config.yaml
spec_augment: false
head_dim: 32
bias: "all"
qk_norm: false
layers: 16
positions: "sincos"
batch_size: 128
final_lr_fraction: 0
warmup_steps: 1250
weight_decay: 0.2
Rows from block 3 of a small audio frame classifier, named by matrix and row number. Rows with one number belong to one neuron. Each number is 500 + 50 x the weight over its row's rms, rounded and kept within 0 to 999. All counts start at 0. Numbers have three digits each.
After each neuron's rows are labels from the 100 clips, of 14976, where the neuron reaches its highest value: "top examples" is what is common among them. Only what is clearly more common there than usual is listed. The data: synthesized solo parts of chorales (CocoChorales).
# fc1: MLP up (model.blocks.3.mlp.fc1.weight, 512x128), inputs 0-127
# fc2: MLP down (model.blocks.3.mlp.fc2.weight, 128x512, transposed), outputs 0-127

fc1.237:488488545475448551402483585440432617473495491521476509640503528499540506467526450506499598479452423563432455510517433552544473412419481374464504537476434564516555523495427510573650484514446568469486467529567467525550527424474463580499501431534521464545492524451513456535473526463579544459476488538455502533408467489429498545451501510555536489490422468466447559539519526506452595499432
fc2.237:536478548471532595431480472493449518521602505461517564517572498426488602442460504516474509495579463524513425440546382618554466551414517483373483522456462473513459446462525477484483428583385525495525516506466470592482555452538545516528612450509465515482542473470529514544441438473487546514518601528542512467455370491545517508449543558497411593495489475500489524509574426497512454459448
top examples: note G#5; note G5; trumpet; instrument: flute

fc1.183:477445511491533562404494510538452480504489495546554470459432484486493455475529482497540529442388502540361437432511477557497442544455524547511487525492438491599521520495518561623528427486451519539529522551458440528517541533560539598481489496473533517485495545422453458492399526536476599455422450522448433607479634467447464567551524606478389475481486439453515489479589499554526491494437
fc2.183:432524428411481514428502521565465522425468469452519461472517432458568514500449544512497497505507528562468547468383506467479530526450432414478640532453499558491480412513547512508569435489492550486550580493516466553537618498482501457533509549485451489466514465536572508550592403510497497430451586549464458563444431502583517474542392520533531549614459452476457506477555579549485490393441
top examples: note B4; note C#5; note A4; oboe

fc1.285:571533502418540558469411491489454519560495618478705485536533511518520564451453554566468488429496463455409427421502496502463453529494485448515565488463547485476480433566456555545582488508483514557472531525526522450519446466504506529530401480476441520501584520496515527427525549509495522478422502517451440518476593621561542482471418514509506457485441511492476501452511518634562588481569
fc2.285:541579556372452649495384446442466552509497608517528440469528497475381529467370448475432451479552515490471431433545434472513487524564538502533572491580521484463481476462466582540555524538476494473524478496509518521554450414639529560502470565491477492488506480455482487444509586497471590516494519514580479450527504537530498572592501451524399470491473508526495512554501466539511448453462
top examples: note D5; flute; note C5; note D#5

fc1.173:542521534464527551540399538418391497455486574532503499593403500447506560537475524515458584419536492509399450506517582466488454528482537463535551536555453563533479511485527525499542493519561584579570472545555525517495449516478445512548525535462509459509505426445544510493589600516524566416552578416491474497438552525438539507490470591450527477577362483514401486482535413551523533460437
fc2.173:539468531409490447523500387552451490449578567579485536475519557335433501509497594497478452521537509529554573452459465465593568514478574475523516478620537499449459504464538507517510401580508431541535488481436540591506455508484581478585456562528441543515504510509438563543515487457465517422524463464535519521490465530529419514531547556474491488516604457459561474527503529487487374528405
top examples: note D#5; note F5; flute; note F#5

fc1.286:447567586516471524525513550438447534467549506502509501547516493394535501514470437467498594571459497595476461483528407488425441448464507474427500511488398512592509522465466538599677464523486554460500548534516515559558527562417516534503570453564505520492458526455478490511452511537534604449474520534460452534358497469468468449508485557507537508486444417437422531583573492477454561466450
fc2.286:565459547529574472410500486478468504515607486467492521465467443427497558546458495443462462564577488560647545545550498551542528517448659472437420481535458520556477468500477530502490482512436612422549549478480479516434468552477546447477541512448421521600482508486449530507465475450536452480510574546601529450537388451530573439455507499480573533480496462434551495559522569568492456450501
top examples: note F4; clarinet; note E4; note G4

fc1.391:465512490516384449523505462504468470484526446503475562457509548571542519544532468472517504603514671447497606505453499427458488548522553540494561525602465484506475595465435464477477424465502436558439485428534472408422513467485448469424557490434467485536388519529600565429444470491484456502544519515546499533498510526434550507600475503543460443579589445509495505505490504365519483506466
fc2.391:454453546483551412571516515496416475514488462605473519500472535438560549551583502525528513580487535543498503450476575382429511558524615459528463564514425503536409599415486518508535441532508469549483539479544520451536434578511453463458495528441468536556469523476563501462469508589488371451547457519579460547449517483389606479553523484449505496558523384530460470500522522436523511558474
top examples: note G#4; note F#5

fc1.107:432571540486586509509496508503507485453450495529471405492513432547486533506547515542500553534417442504476391483545537641450509500512441549522560481486546409535531515477526429586555520578508543579491563543510573529466450508511540601532502492589504520450507505493501371452431526510386573386470545531481479460426555418537428504503473508497514485428485515450455494494487360596517490525518
fc2.107:491512419466505487552406461475538492511494479610556392525464507430458505517555568484489419505500534478557476509490471572477513470511562480500540543528425449500599477525460530573474559549560519599532534505498485576451523469550554573554416469526471465446493464498433555476511447505419526575446532536374531427492520524601384448391430457466435545386514536582489488450454449530487508525522
top examples: note C#3; note G#3; bassoon; note F#3

fc1.142:485432527408445573535464591535437489504575513486447479522477548453499516548451430531450552513473550591476436512515515475542496487494581513532565532579490441517464612434570541555548370591443518559462517591532489578589480546531544570476460470483516519551499529448497490468433499567483528458467450458513476555432538554466424507487474552472440495480503332431414508450573495495507556505544
fc2.142:512527379400452506482471425445464509491466443509548534549579596556543429461474599554457459519489571469437480603450521448500511498564452535431551505487487529505479509499404440547485529554441561546499512439517487526443411449475513413509420455368484593413523534507523519521584543459506488570488465538502528478487497514554583569486541518527359538578514532494501510502502555572506458431504
top examples: note A#4; violin; note C5; note A4

fc1.8:523426531478559554470489535464449428464537612502485484520440430508513507567439380579485490492511581512498535435531510477496482556500626557535579446592538470517385567424537519559553430557467470650544522534535457553538510491527451532483483472467573509495455453475538420466457434462407490506513384482543439558502561510482436494525471533528495528483501457449492493519497581520507432494387
fc2.8:528517543522468459529582490492530484441622510560448456545452507444531504530477584531506415552493585537532566541496531483517577490397450480539429486498421480480522463461528526530501495477532415552564558467574601464536548518522562446497550575486450482469477559539548575511504488523414436458611500519463452452455540472562544493437434392439488468587558484416486351446546555512501507442489
top examples: note A4; horn; note A3; tuba

fc1.281:519471536472480582412459569509565460472587574453476490599478465540469451532442489525515470510561553495500474523582497498547458532476488434524548462535506494457596559513516629618484460595451462471562500552522416566514500444511547527483454434384532455536526535502385525475443430453409478577404442461496483511519506560502490502421488518473455490393489409501507483432541584500475534439484
fc2.281:543516533450498630474522546423482404493537507511518496580526581511467424480500542521532451464529537531475424571513513479549551534490485522500527496528496457414588509509583554558447428510508478481541402565442521482620463543474530503507473369418470518433548540419413510541549466492546522539440483479364521488503463474493473493466528525463410470542503434510474452530479599612507627484485
top examples: note A#4; note C5; note A4; horn

fc1.125:434464545526579506498465496515520595510525523500494443524540505439454456447551541458473460467441519490518444383486512584475530506420474521577580531489573468474539498485520445547527490488488469556470511571424545547524507553436649590516527374564475437446553542539453558505365488565461567441490504563423481449559528447543497527460479531520534529362509503499527468451517413572490496420497
fc2.125:509483495481473535536533453427497510489499503619501473553545533464393476460504511365562541435477480451546502517486536540577535504431447479558474486480535468498582450411467533482479482429505418525543351468510510569457552365497598574593513415567490481478536449494485575521444433465474581523507525511462495492472577515533509539441431573568541518532545505574514527435556411519504521507428
top examples: note E3; note F#3; tuba; note A3

fc1.164:428479517510465460524517470522449557628517560499507458505531514500518566520475483472481488551424566494526395414411530504447487479528523558498553506544543412495568540607502440503557489552473515612408600510441578408516497590508606451519559446458488562448432491484507559420491491561461495394494475552514474494553523472471445505542448495408477521500537483497454541480518366498415538535550
fc2.164:466471572536446465502521534477432567521458516598538570557521514477534486500553593498496535619490584508474592504480637383470530457518564454507461525530485467547418536449490483471572479535583486529460508464503488398524427514494477432520504573392446577499510468471414541451492436495528423417547405491545481527460499430423529444433504421477484471558528482522503470488535600435460545520540
top examples: note E3; note B3; note A3; note G#3

fc1.201:561471533499505584538382479483406507560504567526603463570455534455417543431443505471417492414524428459435421421569510522494522488451523447562527531580561518483558480473459552531589414466489496526483487519517452439559402482609508605492496458481455460576445513386507539436470575523513536453475543465458455526491542583452528567557496489482552456545475477524488479463549476588527486470462
fc2.201:529493561488429496540450412583486525500624486445543499508558599458415442416519525445575529531552446519533494473513506517478586508499478450463484463525604439452575477466498617517478405480482472427416388478519472566514526476495525559532427479459569481556559567495422473532488502523465491474371554487491574480522445506487498610496528505470596477537510444466576461437513501498439499484413
top examples: note D#5; flute; note F5; note C#5

fc1.445:477532514430507519608456505497425533450430496540481385448487506491474469467495469489491560562432431569483478464518517569465476454508550495560562545537571470576455499431489557598590459566447480607461508518533497548505466414478515603495448457557533520531494539442524467462433553543413608500437499461474502468492598496497421458450446522514490435422485484561437524469521403578539543602561
fc2.445:430503463466517404496517487520602512480424577578579483541467409543522494468576602519434459485463616524495557502495429533513485542464517478511533476454459499467484531483459491505509515481565453613520451496513460612607561474459468603509485477547500493535450554474492432453568553493393599467441508501441424513534609434540509470504499529520516520513589557486457448465393504444460591528504
top examples: note G#4; note A#4; horn; note D#4

fc1.44:449524553508580533521522498528436556484500497535522508453556474486531518501551478526524485492451454529456384557535481622470538407514464592554487441448501399533538534542507454537492448521495539523549580555552586498478545473509504628469492421649518507534542512497505418497371508517447597458408478530481524512527559484503430509577447545505508447418437477420473528458450457590434504496438
fc2.44:504537468523527481562482467518528496560509490581500530525478452390497534494575479490521466504478529526493519474539430600456500506458553491485563487528425484519589500564457472546493498526585538584579556477520496555419484505557528547618400399545390449500486408521521550464513428526437581502500590508408511457437473475544470409401494536473456579391498471548477577526392441526505507549490
top examples: note C#3; note F#3; note G#3; bassoon

fc1.423:439540469399515519546499565530435422506417528584458383476548572520527518578580499521491501492447516498483388567529519518478511508478477483582521574505447434504485520506487470573519474501507479539473510565566546480506450428522569589457397449571454523522479533398558456380439516538367591474444496448515472524442493533530518519524423494503484446446496507478463533504484548568523637550537
fc2.423:490487451401509467509450531530583440623500541545517473408527589504500494552467470508410419508523573553536443491390465488535516533481579470472513535510404479520555442508469487487456487465487536555537534630497515526498514516495561536525444511412449558455476464524451520491544392552443535557424557627438465502445484529607515505406410509459454501458473486511439480446421582551484538541507
top examples: note C#3; bassoon; note C#4; note F#3

fc1.106:497463521507550652435491521486506552495541467485521476517471478534545466441496483494488520491466485523399425455513404612497504488550499553501475464479504427534558434518534556650526505560460586483461560565430523540482565527510519575554489441555607491453465513438410464537460445486473586474473532490405555478485542486491459588557465542381459484430499501474478495530599404553456514438457
fc2.106:528523500580606571447523542490490539474533445512615588581488452557553509475522506536562519487418498449464476427476449486503513487412499477528542476465459558512547481551560441581486497475538559489503605525494522451441521461489561468581419389542486465431553469515446436550458416448541473487578469609488459556465508448557397564504472561526492507423455439479533499519527493531511443394390
top examples: note F4; viola; note G4; note E4

fc1.92:479506515502548624504454609516450481490598487492474518599483542481538523512390451494518539508457529532526469479546499504537509526549523494534523514582417476494538534399520587578532379560388548529531516645495541540584455482498556468451502386444537545496450516439484510475475488485477556506506525479499463486437528474426449534503500592456474538440480360442440477481558484534496599494454
fc2.92:531425434450436532492535529525404529498506523512486518536621546510515504504474495502421548524526554463461526485472556505520499534461435563413555548481396511502438402492433506490482515505470572548420521427460528501552469485465497406502532417487455560532438587516433538336533463500405424543527561604489512522466533514567495505474440390479456418598496496450520499522541576518571559522488
top examples: note F4; clarinet; note G4; note D#4

fc1.215:422503559430495567419496541620518561535542505504527474522491544490554482411427509539527512505455514507570494386481524494448425585438536546530529507461556502529436534418466464566575486545390471566533553552480467482581542473456492545482421464376508505441464519519529492474460439510395564489520460477494396561491620495458496545554483557581477593482519485433491450494585502508475474503421
fc2.215:504550504522502454403538466600476491524514445451484483460537502515516540515463501458441552494544418509520510459489568519466514435501509485505519506456432646567526471462479513473537487408431565427490536474568481533429602553546464472466469636507524442506495420638540512545600466553483507459504643546577484486479377558460552557435545433504540523583506468482512497466508539564457526479477
top examples: note B4; horn; note A4; note C5

fc1.170:502483593479479516457464550468470496446533552495505509578480537497491581493499478391521482474511537451469542517570454585487528510463517507641469478474580491464527541445520565543490500541489441513552451471575376530511480391539482627459460444504536458463536511514482464450442456428367539593426486433488469537530577458471449515489473499516532550447475429486547364476546545596524452459425
fc2.170:473509579479457520538421485372461505476475483589471415574556498426454523547621534517478525500473533515528436522502564534497522496457315492506589546510517492466498469474462489544526471451607508528526459617454493503547466513502501424481548446529495527531479540431462560468547525470469468445473483501422535486487517402544461454553388515536433527545431432582515460571453495408560537464444
top examples: note A4; horn; note B4; note G#4

fc1.451:496585498488438531425474515427504564577479614522491491541552508511453532513414537487506495397529483563412469551498459531504491514499443517548456485528479539480563498527514500598402465513523623465513481482512557643510538559541510482547495490510492551430486504471422505508482416399490604500421543485384486506474624497488424508501487575431529397483476525504455457388505434456562490505505
fc2.451:492538414416412505400501651528559559514471528542493494519492413571539499540540497515421465480467545461513519559454531424433529478559527483571568517476568538482467568510559451458413528499589535452474451467580526550507533537523481506526547469491500480476468444538445498467486480445512528549564435454584455537419470510504421475485487603526344472453636568491476561518492474451460545505475
top examples: note D5; note E5; note F#5; flute

fc1.149:471597541416537524561481568480476479482462536549501407489519489477497537491475530510470470497439471569485461434537486545464495446457455509564534526483576412502516496483487495563534482519462485605522524537525563512530456467485546615525418384586461523558488487491566436434441544573411651504405497528491518489426566536527439489503401542504496397378460504506447490491490458581537539575555
fc2.149:544546507427511439483446515513569431585495555569527478487543537501510522506520484476416431555549504522503444496447489523477508571526567435482568511512420484540649475485528548570458502511541604495543534548484528564460507447554526550454419478437557517496459561478458513520517428533393549490363580475474447539430552519571517482488423569442448556453482492552380430407466434543480529498475
top examples: note C#3; note G#3; bassoon; note F#3

fc1.234:518455485444474604497454494443481450515506562557610399562503591507489501452481513532398504484442517505410433492579499551480500461485525508548497559586447501525476493472446589540570409543542486531463547507518517513531462458591468527464563496491522513498463517359494524435527530447507530448446537450443488597565601506438533474487462503425355402531507497524413458482575467554559527487511
fc2.234:617444521495522453527517398543469469524619530510498549526462549468455489441509580534664501532531455492639512538473445482522526519438502494500347519571508523499504485429466490434473443445534467563533454489413539501474505579568629506519415447473487474515519486478439564539467572561540483495543445519519524463477456556487521560497461520579549420573484500463573483477508497474561484573512
top examples: note D#5; note F5; violin; note C#5

fc1.359:431461593515566486527468461540426487570506487545429481445527503434554474515496516462543563521455551547556402400396593455527509544467533531564556531519471413562471521482502431487508463568536527644496601589464597558519382544434560492549509465507519541484495481459514543460464482569517476459517466500521392536501502418501526508531523556548440535537475385494538548487518430514445518434475
fc2.359:512494507433370501480504499485503624484466619571454487568465440494470534467472516441557531494533572476418535553457505490558450532456446503493518462542577528485439481462471540475502528467511485467435500425531482452527559490490539444533569588451459512481546532550548507444487465431519604449437460414511411504442526464505485450446365532543472428565409582537499484476606566487605536448530
top examples: note E3; note B3; note A3; cello

fc1.494:455444542464603479540430533483445480542504500593540406476475546368480466432512507449511581503389493553568429450500550542478451483476462518588545562508549439551464520457528489515562416614508489563511481531453558555570475523497571566451514446506457514483551512439457558509419516583506551476425508508493417497517592499483447497466513608520418458475561416453511472493563393514517495510527
fc2.494:372436490489444525468533452555494521535496557491533592502509451569482503513515519421506569580503540484437524436457526460611443490563546547406490509496577510497383512425484484441553425501496438583454491532522479494540412580513526419491528563433526510498502495603505446573581488522521570384473578554548505493532458480449563537490517529546497550552501494556625561448554464512470498436451
top examples: note E3; tuba; note A3; note D3

fc1.52:454528514479448512495489589529433553495584451548424514498540518492477459515543510495489555546445553549548420460520462518518527415522518507531523558498498435542610523492490600586556442639473478511389506618477492487489501544430565536490478452520561542471490603457435536455447481544414532537453490495417442509428467464514459534432514559450420516433485383478493519457554520549395571531463
fc2.52:581470517502558581488509519503495425473507552536516492571524522507448490459439488432606487480506586471521511588439501479465512541473531495491508493655421526535478455430453529489533449480442521529470568386531585390474527570518528426475463452408504491472506482421604465416502550473550472479522427508515492456391456488448556579522496522508496402581486443413501464476597521597471503517484
top examples: note F4; clarinet; note G4; note D#4

fc1.470:468575558420468545567437570484440499555512548575534482499473553500530525550422411422460480504464528550464519477502492516484468504539568476563483576540473456530424541421483583561527403549510568556516484485552492491482439470550442555470500530457516591470455588494567473434501535492356621524490533450479405518499580542527454485521357544486519491553421474517459453469563412536553495498484
fc2.470:552488441455609463443634483456486542434489517589475505470493393439507473479558545596481522552545494520526498603395401463570439500482507507444496620474432542506578478507602482548475467500458475484474438508417461559494507505455620571483538474572531501541560575544471522556588463453537491448455518519539473504549422508475530470486506548507567501551463474454516428539460459569471561526529
top examples: note D5; note C#5; violin; note E5

fc1.480:525511565459545494506377488513422475530484491496551482606427532462471568416554564553435502452533408487436432418537566525497479489547507471512643531608467512510478498521502498486595433498489531603501540573484529497584430557541426504469499513403516484573475495460556520433530578545505500402488504429461482506482543553433544547511488515501465514579393444459434481491495406543465525483453
fc2.480:484483539513547495582479503476444537436573454470505549506480605431431562536475495432492523516531462538503461513531460468512608527557488522520452418585594523529541516439531558517550403442410464489447435562460464539517483581453507446500484553385588450526526474438533492529500542496469534509425577407488521441448422553415518543487548590429561519564517429545536426438589462485483528560460
top examples: note D#5; flute; note C#5; note E5

fc1.505:562507563423498590550399510507425486518490565541552420545508544436451553433447494516465554519516443516478464457556545478487471508526556412522649547546464506526458492479473533555629434499432568550502563503480519490595430503549442540501485421465467469545453513403548531437520546492467513437471486501480467533434527548444518540502425526562488528553424434434387520532542535589491583490445
fc2.505:449490531499475419514475433599518515492595457445517522514554562487435584551568477407498566507531475472557465509490383541428597489485508523448487493509550501480494519399532578511541381477423452489441411513473441564523522550509550487459492574441541481484554495520510507542419491488426520512460570450543548508464395515441560552511604493543599538607521405591532540508513483499492534537540
top examples: note D#5; note C#5; note G#3; instrument: flute

fc1.245:520499524493522576536428522501408505556532538498640432599548489448437518488459515490398492450491510514398469447530509518489535463497550485549509559589475466489515515484450596531669378459503487518406535503504512454555392452570511538515522455426467538530461532381527541404528543468515525440465585460459485501488528553500541558505451522492485479527487446483411526490613500546488495489480
fc2.245:572472548604488465543453434593464484440625451451516537513506547431422394532530506436579519504590431531601562488561497506456579475499533446508464491546500508469534473459518546485534414489473473465432379415435526536510493513503584531480441509445439455597521517440486548538446544510522432525467487422532572545538428538487498533460490523469576483580469435464584532544492514525540541590500
top examples: note D#5; note C#5; note F5; flute

fc1.408:480501522401477529485436579478470520537517530458464477538490528486476563487462520471515520481451568563458493532475420536521522445485492490517530483579493451459454586423597599544456409558476494575543519531585467565552517495492571568420460440525481371520575546502422475566449486515480547519474449516543444586440481546431434484413476578503523462424434412423450431417573524557535519506429
fc2.408:485398472465423541514529481507558553406521512460492524585570571518420399459562528481414557516560578452517491534497489514511531569492422515491527497566501528494402451497399500487485515491505505529440404538461464460632480558438571458604474456431539594422477551521512507494498496496358543527483497522362527445536467452436568614474510491487482503532503482485509478451554502536466492498482
top examples: note A#4; violin; note C5; note G#4

fc1.81:477446536461485507502450469522496442514538499475475481487412526516499460494443480502527498507418492507532498471526519491461397515501607576538553493542471411524429565418518582567452401598466489538478494495472456553507526464555502534486499448441559493547528494480450465517446463508465548566443366494571413649509633556406458507505548568491411467484494428396500473468519448440580507545552
fc2.81:490498474446522483506607551542481545500486500534459482582525488405532458427547536537545541510511576424479461657460508539569557547442483516449456530535487480565465507542465446474412537491559451574506492486506483475519580494527556508490481421460472616496515594471530552471494415584450524443471542461426427460462406502478584432443443493494391539525592484468541531454561582502469588512453
top examples: note A#4; note C5; note A4; horn

fc1.203:465456505517467515405521522470473591502522476586556543503474459488617537482530462452495549515411546557391504539494410555558497477471517514457499509490578474552514516494462579559483410507520505510545494463556455575477561492487498590496545495568616516489501544484468453543508419474431596359409524488395460539508552447550429499538450582495557539483437453466462452456564454531474484416424
fc2.203:466526515500584419464514507534427470500579440439540514464563474435520583503410522533445496525520495529517501446532491420405581533496546419480541489501475577582500496503516552535530494459504532437481636473573457595487514516492514481544437562529486490531598513574595490536520478539474428431385574538554447439521449502487603560461515431557616560432508418483458473494483560504469439483504
top examples: note G#5; flute; note B3

fc1.109:462429559517542529467494477479459502477463503533521340535421518469456578449415476551456525485552493527507504425526545628493476515399504476555570490490524476594417457434471498529613515544461474626488567544551523530539491457537476629469552468539461481534434487490559530429441467460414529407483477542500502485537569470432466536530449486578524542536513553462425510546551515589499447517467
fc2.109:469490494481528518408519506514502535476531512563538423584454505488515522473509482536508493390520488559504466523462361597549549412453419517505474550530521520541553433372518578551575497528438430544555537445544520597545562468585506516493503496469580477427476510454608476518450544463418517502481478488405461395487490505494451557465511497463480475613463461465486471418580482498414445567543
top examples: note G#4; horn; note A#4

fc1.509:531436519500554631451418457516493387480556579439468467553555537523473472484496492477464398465513558505446466443515499479517529545577494531512578450464543476470562498491515574603546492512528565493487454582426469442496420494560519514514458430432570522432539558524449493477546475467397536475439616538433476507548513546448508602481441513427509544464422427443505509421520536543421535443437
fc2.509:486421572512421580567567504527534520468564499484521507566545483696507415519530500547551530459500527415479487443497557516510482451499446511590548506477473524444537503446468463587463456370498469466535483557469575442532446589472498463564559444501543502532510554543491514513453516465472506475563444552490580537522582463461537567491467452512532399469445397442540513454504558560461506403441
top examples: note F4; viola; note A#4

fc1.375:567489535462550580568461522461471493466471640501498459570428505393506485508413495513398500523544464512439463428501486452588485550567576497476488512551477529527424507401554558520605454561527499585509519530531547577537461504569460476501485455494570512445441531453481534522602555449545539476530492419478472455440562492483469416490485554447447492530513502480404387527571416460538467451442
fc2.375:527435562455561443499471441483489477403568501576441487460490508423415455553582538480543434485563517523627560545520507496478576452407538488521508499539363483538467409491439498485483480497517470466550407540512546501480491571510605505577501592483423509455508566470498579513420503472473514445530439419568514522457429492525515549456515563492539432597498485426554505525436498618480490527495
top examples: note D#5; note D5; trumpet; note F5

fc1.239:496536525420458498466445508536451529582583526492479505497491553464445535492524538509515526430509526540472476523533489505415512450540512468561532578582477399515582549437496593635505424579435475528490454516458418552543484547485588517437490488469596506574578562472473528476482474540506547488378488448438468514449567545485390527487498532487444476455505422497440475353572479520528603520483
fc2.239:567515474452587543398569494552510458468494532549527449540381496501541475418517539472531443555507541421459444605451479444653467447504506563484467509476474559508542474529481526436493466515474499539520541455516441504503508497578525454554425508415529515382559527520595530512555483431536519432502489522380419491448492573447538495427485469515492504598510531465507507572565569598437543506547
top examples: note A#4; note C5

fc1.361:382467540478525476481475515579467521524498493576484487467501479485514491458507468442530551528465549556580507413434556535459432529369513569594507512502417494550398573434500385527516434483461492633574514490442513411529502551484591486481493488439504522481528532523592536483449519615493545436488448513544359523482550490464552493542492560620514527525501443454543498491506423524499488469513
fc2.361:513541516498411511464524515596473517513482500518487475534495466491533491401378568454508504444546473553552565547433527488593439466450480402498439539439471588470528433443541558474524500424411430441490505503544548504502626506546541494494528520444459500499447551548451534595484523491535564506504576506447440480471450489522572564485450472499610497550485541481538424421612532529408588410511
top examples: note B4; note A4; note A3; bassoon

fc1.410:444465582501473506455486447449407508544567496571525501489494513504545510463568498441489502547424473525581449412493545583448486562493534577568494578423630443575481552517516464525545439583491473541524496519438410460485451552514578533419492510519579525507539544465530471469388522584544546464431491457494454598534529377463483532477511487554460520467543438492537488525506371566453466448467
fc2.410:486490520515428531527508539432538520481473608518481533534491471511459535550424445425538510435513574451529560564485444419585454482463494523513496461501501535491494443498589600410456491432506463477553471540480504569505602549512561425504546586419505523463578527488489548512530425450515506507460527454432411470462437515553590408381490534523524455539470535501537435523606577498516578373545
top examples: note E3; tuba; note F#3; note B3

fc1.413:541579479492477612476422631427490622485539516437559545538542425505536486452433478462528520521436523550408458502542496453522464435536611362416472505374466516498585465562445600503616487476492546432424519553512505493539519500512452519520497462515455552427464509491480503506506537465525488501511561528440473498437487495493531521509485552385463443479440509479430523504568480541452565489482
fc2.413:548527487494545616478444504480428516575548522438597489496571415486577415424436494506458482544505538555458455422509400503539479523514496426383430532461438479427527496536545560564564460527492540478523547511480554511516445481532515502527463493570484500473483466412389422541589544454602447480502572461519574476428453477506430545521509537491474426477463454435514616590502476560519460499508
top examples: note F4; note E4; clarinet; note F#4

fc1.136:441489499460516550522512446436448582477468409585544455451553502420505442396548463521540607550458511556512510432449461549561501409515446555528466573477607433586466481519473489547576525650486501578436533494489504466530467496472569551516468494557564531446556586529525460460421546580466532425449501457406500446592530479497406492508483488491488543478517526506505535484560405527465478520518
fc2.136:442459540498424452589471498484516502453417536575499521569504406498480444472490561441569494506496582503465628559459521443561502567419526481502548413466546424445451555435521531426488474536653413563515415468535455607486559451505532533564538548584467503501519508475438514452521498484469558466456450430509454479495459447524474450485526571516502510546606519565521424534507493451584484466467
top examples: note E3; tuba; note F#3; note A3

fc1.405:518458532470473560493475523437448538493564470515495470461506507434473444437542511508541599533458471522553409550538490571565515424486474539569446568460552435503533511483482491499536441601521442535448475529454461510497479511538607649500492434555627528449550565485403508486413526567507582489429484490399470463538522494489447542410526597483435523411481451507528429417544430501459505525539
fc2.405:410498535440458482511446442468503490480494629538512539581494489526453463472480560454515511492523574439557546502431456426565484516426505550489537506536470533438367544409454514411527464464546414604539463494474526420586483545535516400552513533444475514431490457490543492537536534502490555461549418427504495515480458470493670530518509513586531455552509523500487477504633446492450512450556
top examples: note E3; tuba; note F#3; note A3

fc1.388:473484571420484492496427563447397543471513493543513493517413536479543523512484462471453495507426526619515504460503496478457510479520577495586488583483500484547437547470461545603595463531393494590438496560492455565555434513478511574472488436596566531497448598498583426437448553558416625454455483477458470500455557479465476517512433567496533514456400438490491439492560457512518518547505
fc2.388:544486515501474519491415498609516486518551524446516549557517450563423466470559555496437425492493437472465498495501582492518489512523419506591578464459509533508554461532492416590470512569576626517557461511425450547427484507505419491549482427493525481491550487607447510496482440456473556480410505443508507626511579531598397468548470525521435468456475535558530521416392429459504493451491
top examples: note G#4; note A#4; horn; note E4

fc1.374:539394555507581620435443506386482527491476539478572452536419479546522568426446493507490493513444503534358527521446463507568512556458529545564475507484495513503486534504606528602514458529430455512534486525534422469492491417550484576501445410478495493560547458481493436522494534497423542541541406530432500611547541530513425550520483582455475499463490479490511410612514507571520440472475
fc2.374:565494444424450447533531492434518510427562512467508491545545540521532404486559432449505549515461525556428513510438505494598505484508447463440499408387527530422589487579523463481424467458569472507572524554564463518407470483540481434478464438531455541411490499582454497518512503485562479523603470504437462535569485539578485516493522513492454498462509522395590391489511547548513349485440
top examples: note A4; note B4; note G#4

fc1.464:498453579445461486460443529534419615509525495549512401574524466486507544538520477509431556516467560569432469500533544486443502453424482477552626499502532455586467551433474534590547460540484502645457524565538473549562439544461509557494501413549569522536483529526553455469476479506440567424456493486464502566487635493466393477490395517529529466429439411513473498465545469488511474516464
fc2.464:546558439480442521574470405528527492545421532543488525511472464522530555440546553412521390528493528502509599467428495516467483501465451469502543536486481584463591507461517457501505501426562453529490544436427499493441553530523479510569518476630497469506498482508522465453555515435448490539475478447478536506512599428591405577603424495524489454500533522528561383380514424423571527436557
top examples: note G#4; note A#4; note D#4; note F#4

fc1.270:527524536478526447525468544437443518459483578589524497458451545469466517546458437430587540497434453556470438507549396540413532454420504479566457551560527560559507446493440561524487485465555478545521435414539487514425607479516582521471429547545480445498565506442559480396425550503512566428525476424478395515493555561493537518521475595518524420517421543422498401477552504544545489464514
fc2.270:465529456485492444568523524450500438512445518549459613432506490432545496521520492408483512500520466543608508503467446510585530512502620578439493495540468468457411450430523459476520451522510418453562464489471583558458574558501581456608475537531424446490479444443448502579461482445533596519561506514548518507386436524566564495473554626514509505461576459467479492592429486543479486459517
top examples: note D5; note E5; flute; note C5